A small image autoencoder, trained from scratch: encoder norm layernorm, trained on photos of plants and fungi (iNaturalist).
Rows from block 11 of the encoder of a small image autoencoder, named by matrix and row number. Rows with one number belong to one channel. Each number is 128 + 24 x the weight over its row's rms, rounded and kept within 0 to 255. All counts start at 0. Numbers have three digits each.
After each channel's rows are labels from the 100 images, of 14976, where the channel reaches its highest value: "patch colour" is the nearest of a few named colours to the mean colour under the peak. Only what is clearly more common there than usual is listed. The data: photos of plants and fungi (iNaturalist).
# sq0: squeeze pointwise conv (encoder.blocks.11.sq.0.weight, 128x512x1x1), inputs 172-257
# e10: expand pointwise conv (encoder.blocks.11.e1.0.weight, 256x128x1x1, transposed), outputs 172-255
# e30: expand 3x3 conv (encoder.blocks.11.e3.0.weight, 256x128x3x3, transposed, each kernel summed), outputs 172-255

sq0.115:128074128128128167144128093128124128122128049128226177081161128128128215128128128128128128128201128175094045128128128167128136254128128209177221163094128128170128225098169101129123219128091128128128128112128128094128128139108161201128128154129204128128129127
e10.115:120119124121123120121121121119120102154121119122255124131122123173119122120132160108119119089123123119120120158119120124121103114153122117115122124121122122119119120123119122116122117123162121121121122104120122109092205136121121124084149123123100121106
e30.115:122132131127133135138131102135134132129118114133134121135126156123118113119152137130133135119124131132137126093130137137133140145131131131137151128130135110123131108002131134137126134127111135136131127136128140135133068136140129145128132138126117131130
patch colour: black

sq0.111:128228128128128131166128102128097128130128101128140106126093127128128091128128128128128128128134128146170195128128128113127255161128128117107146140057128128077128102049171098128070156128174128128128128083127128144128128133196132158128128095128131127128130126
e10.111:122121122121122124124122142122121131172123147122139122090123122136123122122133160187121121077123122121122122177121120125137108139125122119145124122122143123122122123121123123145157122122107124122141122074122120113204184127121122123142077121123157123142
e30.111:133117131143157125136098128132131125127120122135135127134127157136144131149107131124133124124118133131108134121135127121129144134130133126141099135111140172129127132009127135141134131134147136128134131127129137136133070114134134138125135150138104129128
patch colour: green; black

sq0.12:128192129128128183180128101128128128125128187128106191255184128128128153128128128128128128128145128206191143128128128151128118044128128105107156115176128128163128058169103218128121160128072128128128128181128128126128128163057106087128128185128147131128127126
e10.12:125125124123122125124120139127126143220121100121150124132123122135121122121114096124122123135122123124126123123125124121109141142121125125171126124122121123124122123126122124105156125125146122121129129121121126206184095121124125126106169125122121121202
e30.12:137149128126134139129121121139128128135122148130121105143120150134128123110154164137137133148131138130123126119128137112129143117129138130130109129141148082136129141002135135138131135130150127136123105135135115134132076129147131136138133130141127132121
patch colour: pink; white

sq0.118:128105128128129121054128100128231128135128100128149156112123129128128143128128128128128128127135128255000184128128128126128138197128128181058070106194128128104128123207112166128125224128140128128128128192128128133128128157068115105128128110128169128128132126
e10.118:122123129124121122121124160120120136181124120126115126174120127138121122123143117112119125116121124118119125165124123124116194116114118121119123123122135123123119122123123120185141119118119119123163124138124120147103214101122122125104230125125140125170
e30.118:121121135126133130124123135132128134129118124132132124147129151105113111120148158127121129137125125130124130145125129142129146135131134132130153134131135119142124131012131130137125132137126119169130126132131085131135078161130130139141133127129132125127
patch colour: white

sq0.51:128116129128129072158128141128047128133128201129219120079080128128128105128128128128128128128137128054075222128128128169128187154128128150157120159197128128197128182011202059128125178128145128128128128173129128121128129172139161207128129196128057128128127127
e10.51:123124124124125126125123158122126144122125105121119126114121123163124124122121117103126127075123121126125127137121122121135133119094121124099127125123136123126123119123125126131098126124178126125142126160124123076076120187124125122086164126124139124109
e30.51:128123127122115132145117116140130133128138129130134123158134143132140120145096125128128134138117132140133130133128135141127146133143134129136119125131139125127130136001138128133133132131147127133129123127131132133133072129143129133123130116146129131132
patch colour: black

sq0.80:128137128128128127136128157128029128136128168128118122148131129128128147128128128128128128128144128093167034128128128192128103005128128121172102114199128128164128255069121207128166045128121128128128128254128128148128128194152147140128128086128255128128127127
e10.80:123122120127121127126122208124125146187123104126136119193126124149123126126126138079125125190125122123126125222122120124105169136121126125148124120122145126124124125125126123155096125125077126124114124148124128160118118189128125122141226123127149126139
e30.80:130115140114151135142102174130128133135124127131130121117140148135129150153141100121129140097129126140125134125129128156126131134142130127137110130119123153135131113012127134129129130133157134129154129123120131126123079131141139132131142141132124130137
patch colour: white; pink

sq0.94:128166128128128086186128187128151128127128051128238177126129126128128152128128128128128128128168128181187255128128128121128220191128128102097102104146128128138128042107208255128138086128154128128128128085128128141128128134204143140128128157128148129128126125
e10.94:123120124126122122123125104122123105091121140125074121064122121096123124124166185163122125151126124121122122207123125121128159132149121123139121121120137125122124124126122122136127123123156124121110122127125123213108119134125123122162123122120142122109
e30.94:112128130126123136133133128134125126137085115131132138155137143131155162101130123132128134122136130137158133114135128142137143140140134132125122135130138117130123135010130132127136127135117120133130131120132129131136073137144138117139134128143140135119
patch colour: green

sq0.49:128239131128128132129128128128206128131128107128187144192148129128128182128128128128128128128170128142148201128128128114128145206128128191088141178185128128160128227082156101129152184128163128128128128152128128143128128121060141106128128115128184128128130131
e10.49:120127120121122124122122107121125133083122116121158121173120123199122125122135089132124123118120123120124123131120122119093129116127122125127122125122114121121122122122122122136136124125147123125146122131121123184099144141120121123141107124127149124206
e30.49:145113132123129145144112126121142130135138113132135122131129153130105118137126126131130132133137125129136131107136126125125137143130141134137137130121136152118131121006129127136132132138107137120132121134127117134138072111134139142123131139134098132135
patch colour: black

sq0.77:128255128128128181134128118128246128128128177128219191255126128128128200128128128128128128129143128114082250128128128169128121154129128207141196145120128128140128138170130120128142221128121128128128128108127128136128128110091124130128128165128143128128124130
e10.77:119115128123113117119124091119118156155116123124207125114121115151121122123114128139121123085122128116120119104127126119168053114137121118144116125115126124117122124123118122170165121118075121115119126153123117146126176134124124122188112125119091116154
e30.77:116147136137106124141121111133132136131123109129128113131138142136122140125121148131131131128122138137133141098131130143119141144130132135123133128144133126124129134007137134125130130132147135132126113134124126135127073147152137149120142127128091126126
patch colour: black

sq0.39:128255127128128121082128122128127128130128129128131107141139128128128147128128128129128128128124128130187127128128128150128207165128128094142102193051128128150128145182069214129108136128141128128128128059127128154128128081109121115128128108127156128128129127
e10.39:122121126125121127128125087122123165172120121124199125164121118165128123127125093133123123165124123122121123081124125119168138142156125121149120124122145124123126124121123125148155124124121124119147122109123121165140143146125128124147180126123050119116
e30.39:128119138139104138134163138139131129128115125138129152123131149116122120126131119133136135125109141132147133150127131125143135122125129133132117133127139137134128113004128132131133129128148138149123149125131106135132069133148129143120137133140135127115
patch colour: black

sq0.10:128146128128129144122128113128133128128128174128248207161177128128128145128128128128127128128152128105186153128128128198129138041128128219128154136170128128161128098137051121129157176128141128128128128190128128109128128164149118152128129173127233127128126128
e10.10:117118123118114118119123202115117124157119146121228118110117117095121119122120107124118120125121119113117115178122125117107165132098117117091112117115121118113120122118121120086104117118137117115131120105122116176169184155119119121111145121121167116165
e30.10:142139130125117143133139129134136134129132133133148136153129148126131114142139094144131132112138126132122135146145132126138142152123130130143154134140138135123126143011135128131122136134112135156118125138128133140127082100136129143140138147127119131125
patch colour: pink; white

sq0.84:128087129128128107172128096128194128122128066128216168124156127128128096128128128129128128128181128221124164128128128170129044218128128062187183122087128128119128109118118061128164127128144128128128128106128128126128128198179145162128128179128038128128127126
e10.84:124121119119124120119121115122122137124124173120154123112122120082120119118121139156122117114120121123122122155122120120122093128125122120128122122123116118122120120118120120113138122118188120123160122148118121103122204149119120120098134120119215124126
e30.84:122123138160127136136137107141133139130125119135125118144135158135122095100125135132136135129114132134116130109128137143133137132132132137133119135135141133114136141009138135129135126129116134136136108141131130133128073127136134144124131115137116136107
patch colour: brown

sq0.24:128243128128128158145128145128241128126128072128142084070157128128128173128128129128128128127091128099114194128128128079129152223128128118135113128165128128066128145190150041128122139128142128128128128255127128120128128158194124203128129070128190128128128129
e10.24:117118117118119118118118165119120082070120182120105119151121118143117118119149147124118118107117117119120119135118119118116172137153119121102118118119156119117118119120118118208158118119158119120123119115119120212243134112117119118180132118121165119174
e30.24:112108126136126134140134102130134148123123120127129124133121154141078073106088122140136132140118132133150126127132142108124142130120131133141132123148145127123136127026134126131135139126103127150126126136144112134125082124124133152134129117131138133160
patch colour: green

sq0.33:128096128128127142121128115128105128127128156128255147230124129128128215128128128128128128128086128086081232128128128128128231097128128230068167145176128128135128219202155117128160189128146128128128128106129128112128127110123148169128127098128115128128126128
e10.33:118113122119119119118122133117118161104115143120178124087115115247120120123143177148116121134120120120121117112123122118149140110110120120128116123120113120121118121122119122162121117119124119120158126153121119128132169143120118126084124123120173117118
e30.33:136141128119129129133111152141130138135150165123134121145134154119112128116142126125129131128122133132128136157140141129131154139137130124134111140126146118125131126007128131127127131136123128126117129134135133132134071132134130136121127136141106131135
patch colour: black

sq0.64:128185130128128138171128138128116128121128084128238176173122127128128217128128128129128128128245128197120069128128128096129178083128128110147202122075128128129128203139171050128182166128100128128128128167128128104128129094148118140128128178129160128128130125
e10.64:116115120120120124120120158118120174097119156118244122153119115147117117121126139151121120111118121120117120143121122120124112140129116123148118123118122116117121118117121117145107119119128119116095124134118118150138169162121119119184130121119108117109
e30.64:120131133114125136136119123135140130137127134135136114124130149121113133129119136139137124126150134132131130122130136135127146136129126139131142133138136111111135134002121135129129130135124132133121118133143120130132070131146136140133133134141109140114
patch colour: black

sq0.42:128176128128128196101128101128071128126128185128094112159134127128128169128128128128128128128134128096188137128128128042128138139128128202054101162187128128139128204112100127129143173128092128128128128110128128174128128080087141126128128129127042126128128128
e10.42:125125122120124121121124069124122155093122149121126125086126125206119120121129173133121120215121123123122122081122122123160185146106124122114127125125136124122118123121123119184124124120122122123127126171121123127173050111119120127128139122119099122142
e30.42:126138135110127134135138128129137126129120130139134133154139139123124111119145134142132129105098129135134135144137127138133139139140127141133124124113145122130134143004124137137129130128131128134109126133130122140137072134147136116137132141128139141132
patch colour: black

sq0.106:128051128128128146128128196128148128135128230128136124118140128128128144128128128128128128129113128050200112128128128122129106139128128137126112181137128128135128181150145228129107123128127128128128128163127128140128129093091142134128128095128060128128129125
e10.106:122123123125124122122124183124126173098123133127218123104126121255122122126135160092125123185124124124126122092124127123160157144164124126145122124123141125123123125124124123166127123124170123122125121170125126139166114129124124124084164123123094122126
e30.106:127106131138126131133142122138130137134146121141128161125136157120110112128148107139133130146102137140132128124136139093134141132132127132139115129100136138132143119012143140136134125128126131136138159126125113132137076099152119134111123139139150144105
patch colour: brown; black

sq0.87:128200128128128160170128132128200128129128080128173092044115127128128103128128129128128128128080128205031208128128128066128157155128128098093056111137128128106128156067091171128144095128144128128128128224127128155128128172166151116128128063128159128128126128
e10.87:118119120120117119119119086119119175153118155118047119139120119153119119119148140157119118154121120118121118115117119118132090144158119120155119119116121119117121118119120120166156119119144119116150120148120120158159135123120120117181121119119083117154
e30.87:168158123120148129127121112138124134125145125136132116136142137106136171161099110125131126103133129129147128166132142104129141135136126121124111141118131100137124123025140123126127133136135136110152133136129141124128082113151125132129144115135103125119
patch colour: yellow; green

sq0.66:128143128128128167165128128128223128127128110128179080212165127128128144128128128128128128128158128099152044128128128161128126148127128127097177088088128128058128091151064147128135126128128128128128128175128128143128128108138098146128128127128184127128128127
e10.66:119122118120118119121117073117119089116121101116145122163119121095119120119133132141118120144119117115120121160117117119150127107152119118132120120120107118118119117118119120093137118118100118121110121075119119183164218062118118121073068122119109120215
e30.66:095108141122105128151119113136135131130129123131133117145134145112106117148119143138141137131127138134128132108136135099140132122139124133133133131146136125136133116009131138135133134129125144117122127142138136125124073118138128132130132122138137129116
patch colour: pink

sq0.81:128120128128128079080128233128084128130128234128208125075109126128128160128128128128128128129163128080255082128128128215128080195128128000161131184141128128106128114048177131128115117128119128128128128114128128109128128127167145149128128161128205129128126124
e10.81:120121124123118121121123166120120159253120160121175127144121122086123121122121235157121121132121124121120119128125125121147212156152118121112116126121160122122122121120121124110114120118150118121100125137121120129158113144121121126153152126118096120109
e30.81:102127137150120132133133130132134124130120108122136137144125142120124147110117118140145127134138133129159135143133132111130142122123121140127125135119139109108139125014122130134125135126113144136148134131128127128126080131142129149116136124126131125130
patch colour: pink

sq0.32:128194128128128100156128124128204128129128116128125138168135130128128110128128127128128128129155128231140241128128128134128141212128128128142216161094128128174128135157163056127150054128172128128128128109129128120128128193180159163128128127128103130128131126
e10.32:123123122121123123122122160122123114187121165123108122156121121040123122124125168136123121130121122123122122061122122122113094130133123122141123122124121122123121122123122122104158121123153122123133122112123123114147189118122122124196103123120254121115
e30.32:121141134098158131125150108127132132131148132137125135120132141120146159127117115134129129108146136126130135167135134130135133132131130129131107131108132121125139124009133133136125135133146139131116110134127161125132074115163126132113137121134152135127
patch colour: yellow

sq0.79:128058128128128090113128201128113128136128251128100126081095127128128073128128128128128128128148128104255082128128128131128041117127128125145162136191128128153128255173120189128155073128155128128128128096127128147128129169204158171128128152127139128128129129
e10.79:118119119119118119119120148119116139211119086120044120104117116151120119117120168104116121215118121119118119167122121119160202161118118116170118120120149122120119120122116118104125116117150116119108120117121117093068108171121119121127176121120158117103
e30.79:141126128067163134144119123115134139126120122141134169102121130135167157124115138129125122085124137127127130126128132167138133140119129136129111130091136126122135144029129134139129140139155133114116124133123184124130088122138133141145144123146113131140
patch colour: pink

sq0.78:128005128128127129101128175128100128123128087128143183092155125128128161128128128128129128128125128122255047128128128145129061105128128138130190103177128128124128215090110222128113146128128128128128128222128128164128127177167129150128128174129081127128128128
e10.78:128126129125127121126126151126125135208128092127133128156128129109124126126117130081126126186126129126127127143127127126123178138139126126137124128128132125124125126127123125118109128126164127125113128192125126143140152103127126126119177128125243128103
e30.78:131126132114145119131121140132129128134135129141122117134130157166116124115129138134141126124124145126107134135138135108133148135137134133129131137120141127116122132011139128134141120135160137152149124139142117138132079138153131138115129124136151134116
patch colour: pink; white

sq0.104:128163128128128153128128130128094128138128113128127154106094125128128124128128128128128128127072128194133106128128128150128133255129128048255113147042128128212128226198198131128167105128139128128128128161129128155128128161085145144128128137129092128128128130
e10.104:117120122122120122123122124120121157158121143122104121185120121150122122122129143146122121128120122119121119119121124120134162107100122123192121121118142123117122122121121120155128121122176121118154124163122121099077143136122121122162063123122167119094
e30.104:095109140159139125150100125130132131127160104125138148153130152145127082104143143140135145164104132133111133175132130138132135118129129133131124126122134139124133121012123139132132131137120139129120123130130128135137076134134134146135121114135139130120
patch colour: brown

sq0.67:128056128128128166143128174128123128128128133128042197133151128129128152128128128129128128128201128164167037128128128178128073000128128155215088120203128128192129255172209129128143097128164128128128128161129128136128128152181149148128128178128195127128128127
e10.67:122124124125125120123127240124123128202122086126170125085121121112123121127111149076120123207124126123120124167127127123127152143112121122119122123123129125123123127125120122185105121121167123123159123137125120100089090173124123122110156124120186121154
e30.67:123129129086114133124156130131141135116136119137129135162134142166110135143118091138130130109098137135118132111135131149130130138150138129133129133110127135147142123033144125129132134125156147170103147135133151137138090127153127136155141117143091144115
patch colour: pink

sq0.107:128174129128128187126128137128132128127128255128059114159106128128128079128128128128128128127100128170243178128128128124128144237128128162192081145183128128124128237255049121128158127128121128128128128184128128182128128142135148106128128135127103128128128130
e10.107:123122123122121123124126153122120149122124134124079125195120122151121121125128114097121122199123122121122122134123125124130155122120120121146124125121129123122124125124123122154098122122114121122149125125122120138065119122122121124155183125121164123139
e30.107:117091132154138128139102136143121134125134137136132104142137159128104105130107152128140135144137138126128129133135128094134151144125141136124130141108137135133131134021131132141135132135139129099144148135138108129128085123131138143132130130148123136131
patch colour: grey

sq0.61:128137128128128125158128115128125128128128131128056099135113131128128091128128127128127128128109128137104220128128128151128077249128128060110048121171128128209128193255096200128127126128166128128128128134127128184128128183143136106128128079129157127128135129
e10.61:119120123122119119120119117122121161136122150121032125206120121200120119121147110168118121149120122122121120065120119122114152152158120121141120124121125120119122120120121120194132122121118118122153124152121118095149173093120119125174184126121148121122
e30.61:127104128137123137146119127125135134144117133132129131151121146136104104149108114134131121137116136128123131122132131131135152130125132132131122142110145147131131096011125127138124126127143142142116132129130126141136075124143128130135130141131112131131
patch colour: yellow

sq0.125:128201128128128135210128152128082128125128206128033160164136127128128090128128128128128128128046128222069235128128128190128058129127128170124110109167128128088128090172114138128180101128157128128128128205128128182128127148085112067128128132128053127128123122
e10.125:122122124123123122122124127122120190201121146124204126201121122132123125124124118118121125157125124121119122136127124120128099118131121123167123126124145124123123123123121125118144121121164122122170123128124121123214104137124125124188180124122118123128
e30.125:149152132141120128142113123139139124134142117130136113135132133133131155127148147129129123120105137139114130125128133129136142140148129130128134130119139109138130129013122127129142123130147122151139123125139131142132078169138133143122127104136130141129
patch colour: yellow

sq0.28:128173129128128157172128117128180128139128255127055167188139127128128080128128128128128128128113128127135082128128128164129092204128128113180101121231128128108128138190060237129123099128164128128128128241127128200128129156141132151128128130128019128128124132
e10.28:123120120124122122123121180122122143140123154119061120166123122138123123120141063145122120213123121121123123099120121123148204172147122123132122120122145119122123120121124122174148124122186124121153123102121122149093053104121121121126202121123121124127
e30.28:134106121178142128136134123147129134136139131125113118128131153132122115159111138131126131157119133129118143117133135103121141141140134125128114126114140140119125094017137138125132130134166144119120133134136123126131082099145133125158127122135100131157
patch colour: pink

sq0.102:128255128128128177147128077128244128128128189128088166255146127128128129128128129128128128127127128166177043128128128103128118255128128209172161124058128128146128175121099107128143215128136128128128128111128128146128128124135118074128128108128144128128126129
e10.102:118121117120117117117120105119119149044119130121187121172118118113118119119138107119120119102120118120118119105118122118130048138141118120162116119115125120119119121118120120157145119118112119115131119141120120150232110135121117122168045122120198116148
e30.102:113120142116103130139114131148127135139112126128138099149138150170138143146159116134137132119116131129115142102130136130132134162132134135132109146139134147136127130012128131143132133138138129128137120137127124134124077110147122130127134106131119138116
patch colour: brown