A small image autoencoder, trained from scratch.
Training: muon at rate 0.0053, 6400 steps, batches of 128.
Rows from block 4 of the encoder of a small image autoencoder, named by matrix and row number. Rows with one number belong to one channel. Each number is 128 + 32 x the weight over its row's rms, rounded and kept within 0 to 255. All counts start at 0. Numbers have three digits each.
After each channel's rows are labels from the 100 images, of 14976, where the channel reaches its highest value: "peak at" is the part of the image that holds the peak. Only what is clearly more common there than usual is listed. The data: photos of plants and fungi (iNaturalist). In brackets: how many of the 100.
# sq0: squeeze pointwise conv (encoder.blocks.4.sq.0.weight, 64x128x1x1), inputs 0-127
# e10: expand pointwise conv (encoder.blocks.4.e1.0.weight, 128x64x1x1, transposed), outputs 0-127
# e30: expand 3x3 conv (encoder.blocks.4.e3.0.weight, 128x64x3x3, transposed, each kernel summed), outputs 0-127

sq0.61:128128122122125128135128156128128122128120091079170128130128170125106072177128139128146128162086157089081138117128158100143128128163128129185141159128128164128085146134129128068113128128101138088133141124092162180167182128104153126120101112077121191120137060168005118107128109092126144078127170177111176203106128146212144128117116116157083111096073140108120232153134169116175103127097
e10.61:122127121164126119122098153124072122123124117123125230126117126133122122122157121243123134119127124143124121100090116122085106125071103191117051122151125121142099125147116120121120127102094118126122121181176086168121092156121175163126127196127136150084084118217123118118016154187130179122124124119125120160121123197121155123141072121123120125168176123121126122059131113120073115175160
e30.61:150122152151069115181114125181125146161145174107163163135129077125119063037176138126143093135146092074092153177090129134090169125113125097129122148161134108136135189134109145143125141177115131163148110116152144132109126094143102122114015143148108127162196174178136137137156133177154096123125135144122122139121117093011146147101126131057084114143126132064159076124137158112116125094114
peak at: top left (36)

sq0.60:128128136146136128109128139128128144128123107143168128131128144137125151088117133128145128120123111183127126100128145112124128128176128129108103150128128138128114136179128128159098128128132119169093109157175074104078113130172116099164176112105127244110089083190119120180128157245128070131122058147088156170141128182116102128125086115110139208226158140142168109155111188078101109123050
e10.60:096143137174110119102168147149131131093089148111104066092116121148099092093137119163135182132094097104106147117186114133142131107134125150139094120146123130140127112104156130121137088140123146095108135216046086185089108170069192042107099243088162135131154130154121147112201156094126159106108084139141151113097094144134114093027152133125146117142125122149102115122150168137114155118086
e30.60:183111214130136143119097151121079139122196156135136192124105151138106128145149166129143104200083104131115206122150104094098102109130122149182062113117155135055133157108106110147102128117073127104127129182138100158141116146177112103144133145037102123174127169146178141134107132146152177109132099100095101116090131067152106127136144082192074120112082105152195162107100107108089121140160
peak at: top left (35); top right (28)

sq0.0:128128126118125128117128099128128138128116169152150128120128161133141129106113108128122128106143193091092132136128150143075128128191128141109168144128128154128136121123128128074109128128119139123093120125198059123180148103142070157135171141221143167208073214058147171144127078103130188137111130036156121143139128084084100128151174048099138170127136123050081157139151156178110135125150
e10.0:127187120121126119128114125099130132128124113127128106129121116192121109133143109172121024119126127142123124141111124123147116119122061119119074121206119119160158122151114124124125152079151117121123122237149155166131039121113115236121122198130133123042157120042126109107076150152187130122122125121117119122128125108121162129187206117130116165142111118116123121134122162121088114198147
e30.0:135123171112138121118146131131119132119090108174099105172165113125121029136129147131159092106076126136157103144119116148151137132133136128173175131130097063078104123097092157176157176054168126120121122141165145151140123138122173136119047131110139139123096129132084116131122069154160171205175131120124158130120105077021127163117150107113115178095150123050182133116175151066144139095177
peak at: top centre (45); top right (28)

sq0.30:128128124120129128148128121128128175128118112115177128125128148111123078152118102128118128105160122070131107097128150121085128128132128115104120142128128130128187109166128128158122128128127127133133138134108087138090100166201056145165138137203131161096071104086104149180128166159132101142112095097087255065108128135115096128131174172170125132131067062110176197152133045119133156124210
e10.30:122199113130114122124190123189153121120116116119116131121114111157128117121127104138119140117118124112126110121139105111167144119155066072115077114168111113142173122143115112120120166140151114126121121121080182159126132119000131251108119117123134141071164119152116112115157122099124170117122115155110116204122117124117099127153140123020116148099196111117114119175150131117128116145150
e30.30:146124115120087130159097122168135123109133017127166130196154150153113125088129093114167129152125158085132150090120055133150122110128148100154195108111144115158130117106137139153103134077137152070139144183142141123104158099140065145144066180123129151121118062102112103077167104136201138174161166169113141153159159112154143164193133135115161084094168138075164091121130085055107139085110
peak at: bottom right (97)

sq0.16:128128129131133128090128141128128123128157124142114128132128126147148153139140145128156128163177119169139148198128143126169128128078128152183133146128128167128098138099129128165081128128154146125122139123116208162087131163136069134068255054120104130159189085096108143097128106070129132068112165107094072160113128120066084128123055177152168146104109102108070098104119086116152112132181
e10.16:107088137123114116108113134134096136103099140114112166105118124105103106104122123120128106135107110139105140113169146126134140115088255136135226122145122125138130119142142127119128158146108137103115126102170117144100255103028128148125109105099126152076117135201123148122237119154104153113112105153138139118104103149132135103095127128214135124149123119141113119098127095133130142139090
e30.16:151134205100145134158124096120111143128159173081116154122078184186121150177131116074156140215110074139138181097148134154134113148172115124124129082132118194116133132128112113051143180181139212102145166085103089093092084151157067050124120130104116119107177165149130142099151105087143114096158111141193145113130137156151106123090094153146111137127112151118111125096081086126074122112115
peak at: bottom right (30); top right (29)

sq0.23:128128132152135128101128143128128134128126119162170128137128120142132125099107111128116128134084073210123149116128117097119128128132129152117142152128128145128124151100128128158124128128138113139145148127152131172110143156131081146120126203163121117254186169094097176132129063094133155133128210202149088079141128183173114128118158046125122089216143108058173192187128095083092148133167
e10.23:120176133125120118119147128167135146114118130120121193118122130103118127113104124063125150126118118129119132172152166128169124127105191183130130125093128124097135124109140126125123133134150129119119123138123173101119028153012198136130119115110154234075148124204125136126005128146146062120122119097134130170118117138128105115046123132205128101138139129131120121183107182127121135113122
e30.23:109112152149077157146121139150089148126192129096141156163075054070124094113122138143187178141078116152150208177126122161136063136193124122172072139084160150101156127118092136078110155046074089120107158154144098140166120147185105110122086148141118141153188131133123135158099140129164062103140117137082167121123162102092135117097132169143136139068118124103152095115168114091118128156077
peak at: middle right (38); bottom right (34)

sq0.53:128128158172151128169128138129128126128137168148160128179128136142157122189135147128111129158136178169180088087128122155162128128142128159114182118128128077128115143125130128121165128128143147124095134121164101143168120137154137148056090129104128106069108032085084127109128183097129090061140137124153187090112128157115118128156106137194211172202090169134095159081220072082154097129100
e10.53:112125122130111115112140132128122118108106122112110138108114116118111110109146116135119255121110111148113124110147112118114122113165255105123139117127117117139114115126121120118122137133136122109115119093154118136106125147143148086112109133106129134212111138123116126117237120160095135112111107154120124129109108130120150109159131119146122131117131118125111117131125093120092127156161
e30.53:140160148109156100177122097133127108157186106129155188105177078118105111111145196113192117148136138069121194081138134120095157090127090118092179106129125130141136064104109135100188125161137114114160090088142113135109100093180134128118122100127103170123164166126121130113148124111066126160121106106113096133108150173153143125126127012234148100151108123109227121137088103124122128125135
peak at: top right (33); bottom right (30)

sq0.13:128128117124125128202128177128128061128141128088128128124128082116121043185125153128112128174135102151078102158128178147118128128136129149145154123128128110128124117111127128174140128128126128093075121155112149135133190170131079089181054165190133104087111090157212126153128178204131131138149126124133088166109128098157140128134135167107147032109137189139052180111135211114101124129138
e10.13:105095124134113117109168155150121133103101142115112162099115118121103102104176122129128075130100106123112135136077150129191131113067101194126076118134117129142171107131153126129129196124165133103108135109197225103099177143189138222116109100102163133016146118133117140114251150198129139111111095129133144115107107141128182101136100125137140142125087115135109117161121158135092142149107
e30.13:165128132119160137181122145136124166095181160095079124139148038041103119107139096129172106165103119103125125083102145141097151103134173101063133168099131106113128159159110085121129168191134097141087116119152123126122069090168105151151145173154146101111163134146139131129098148153138082144104161113115099118122092105108161126190106176138061084126127142111189119110101187220123104211143
peak at: top right (41)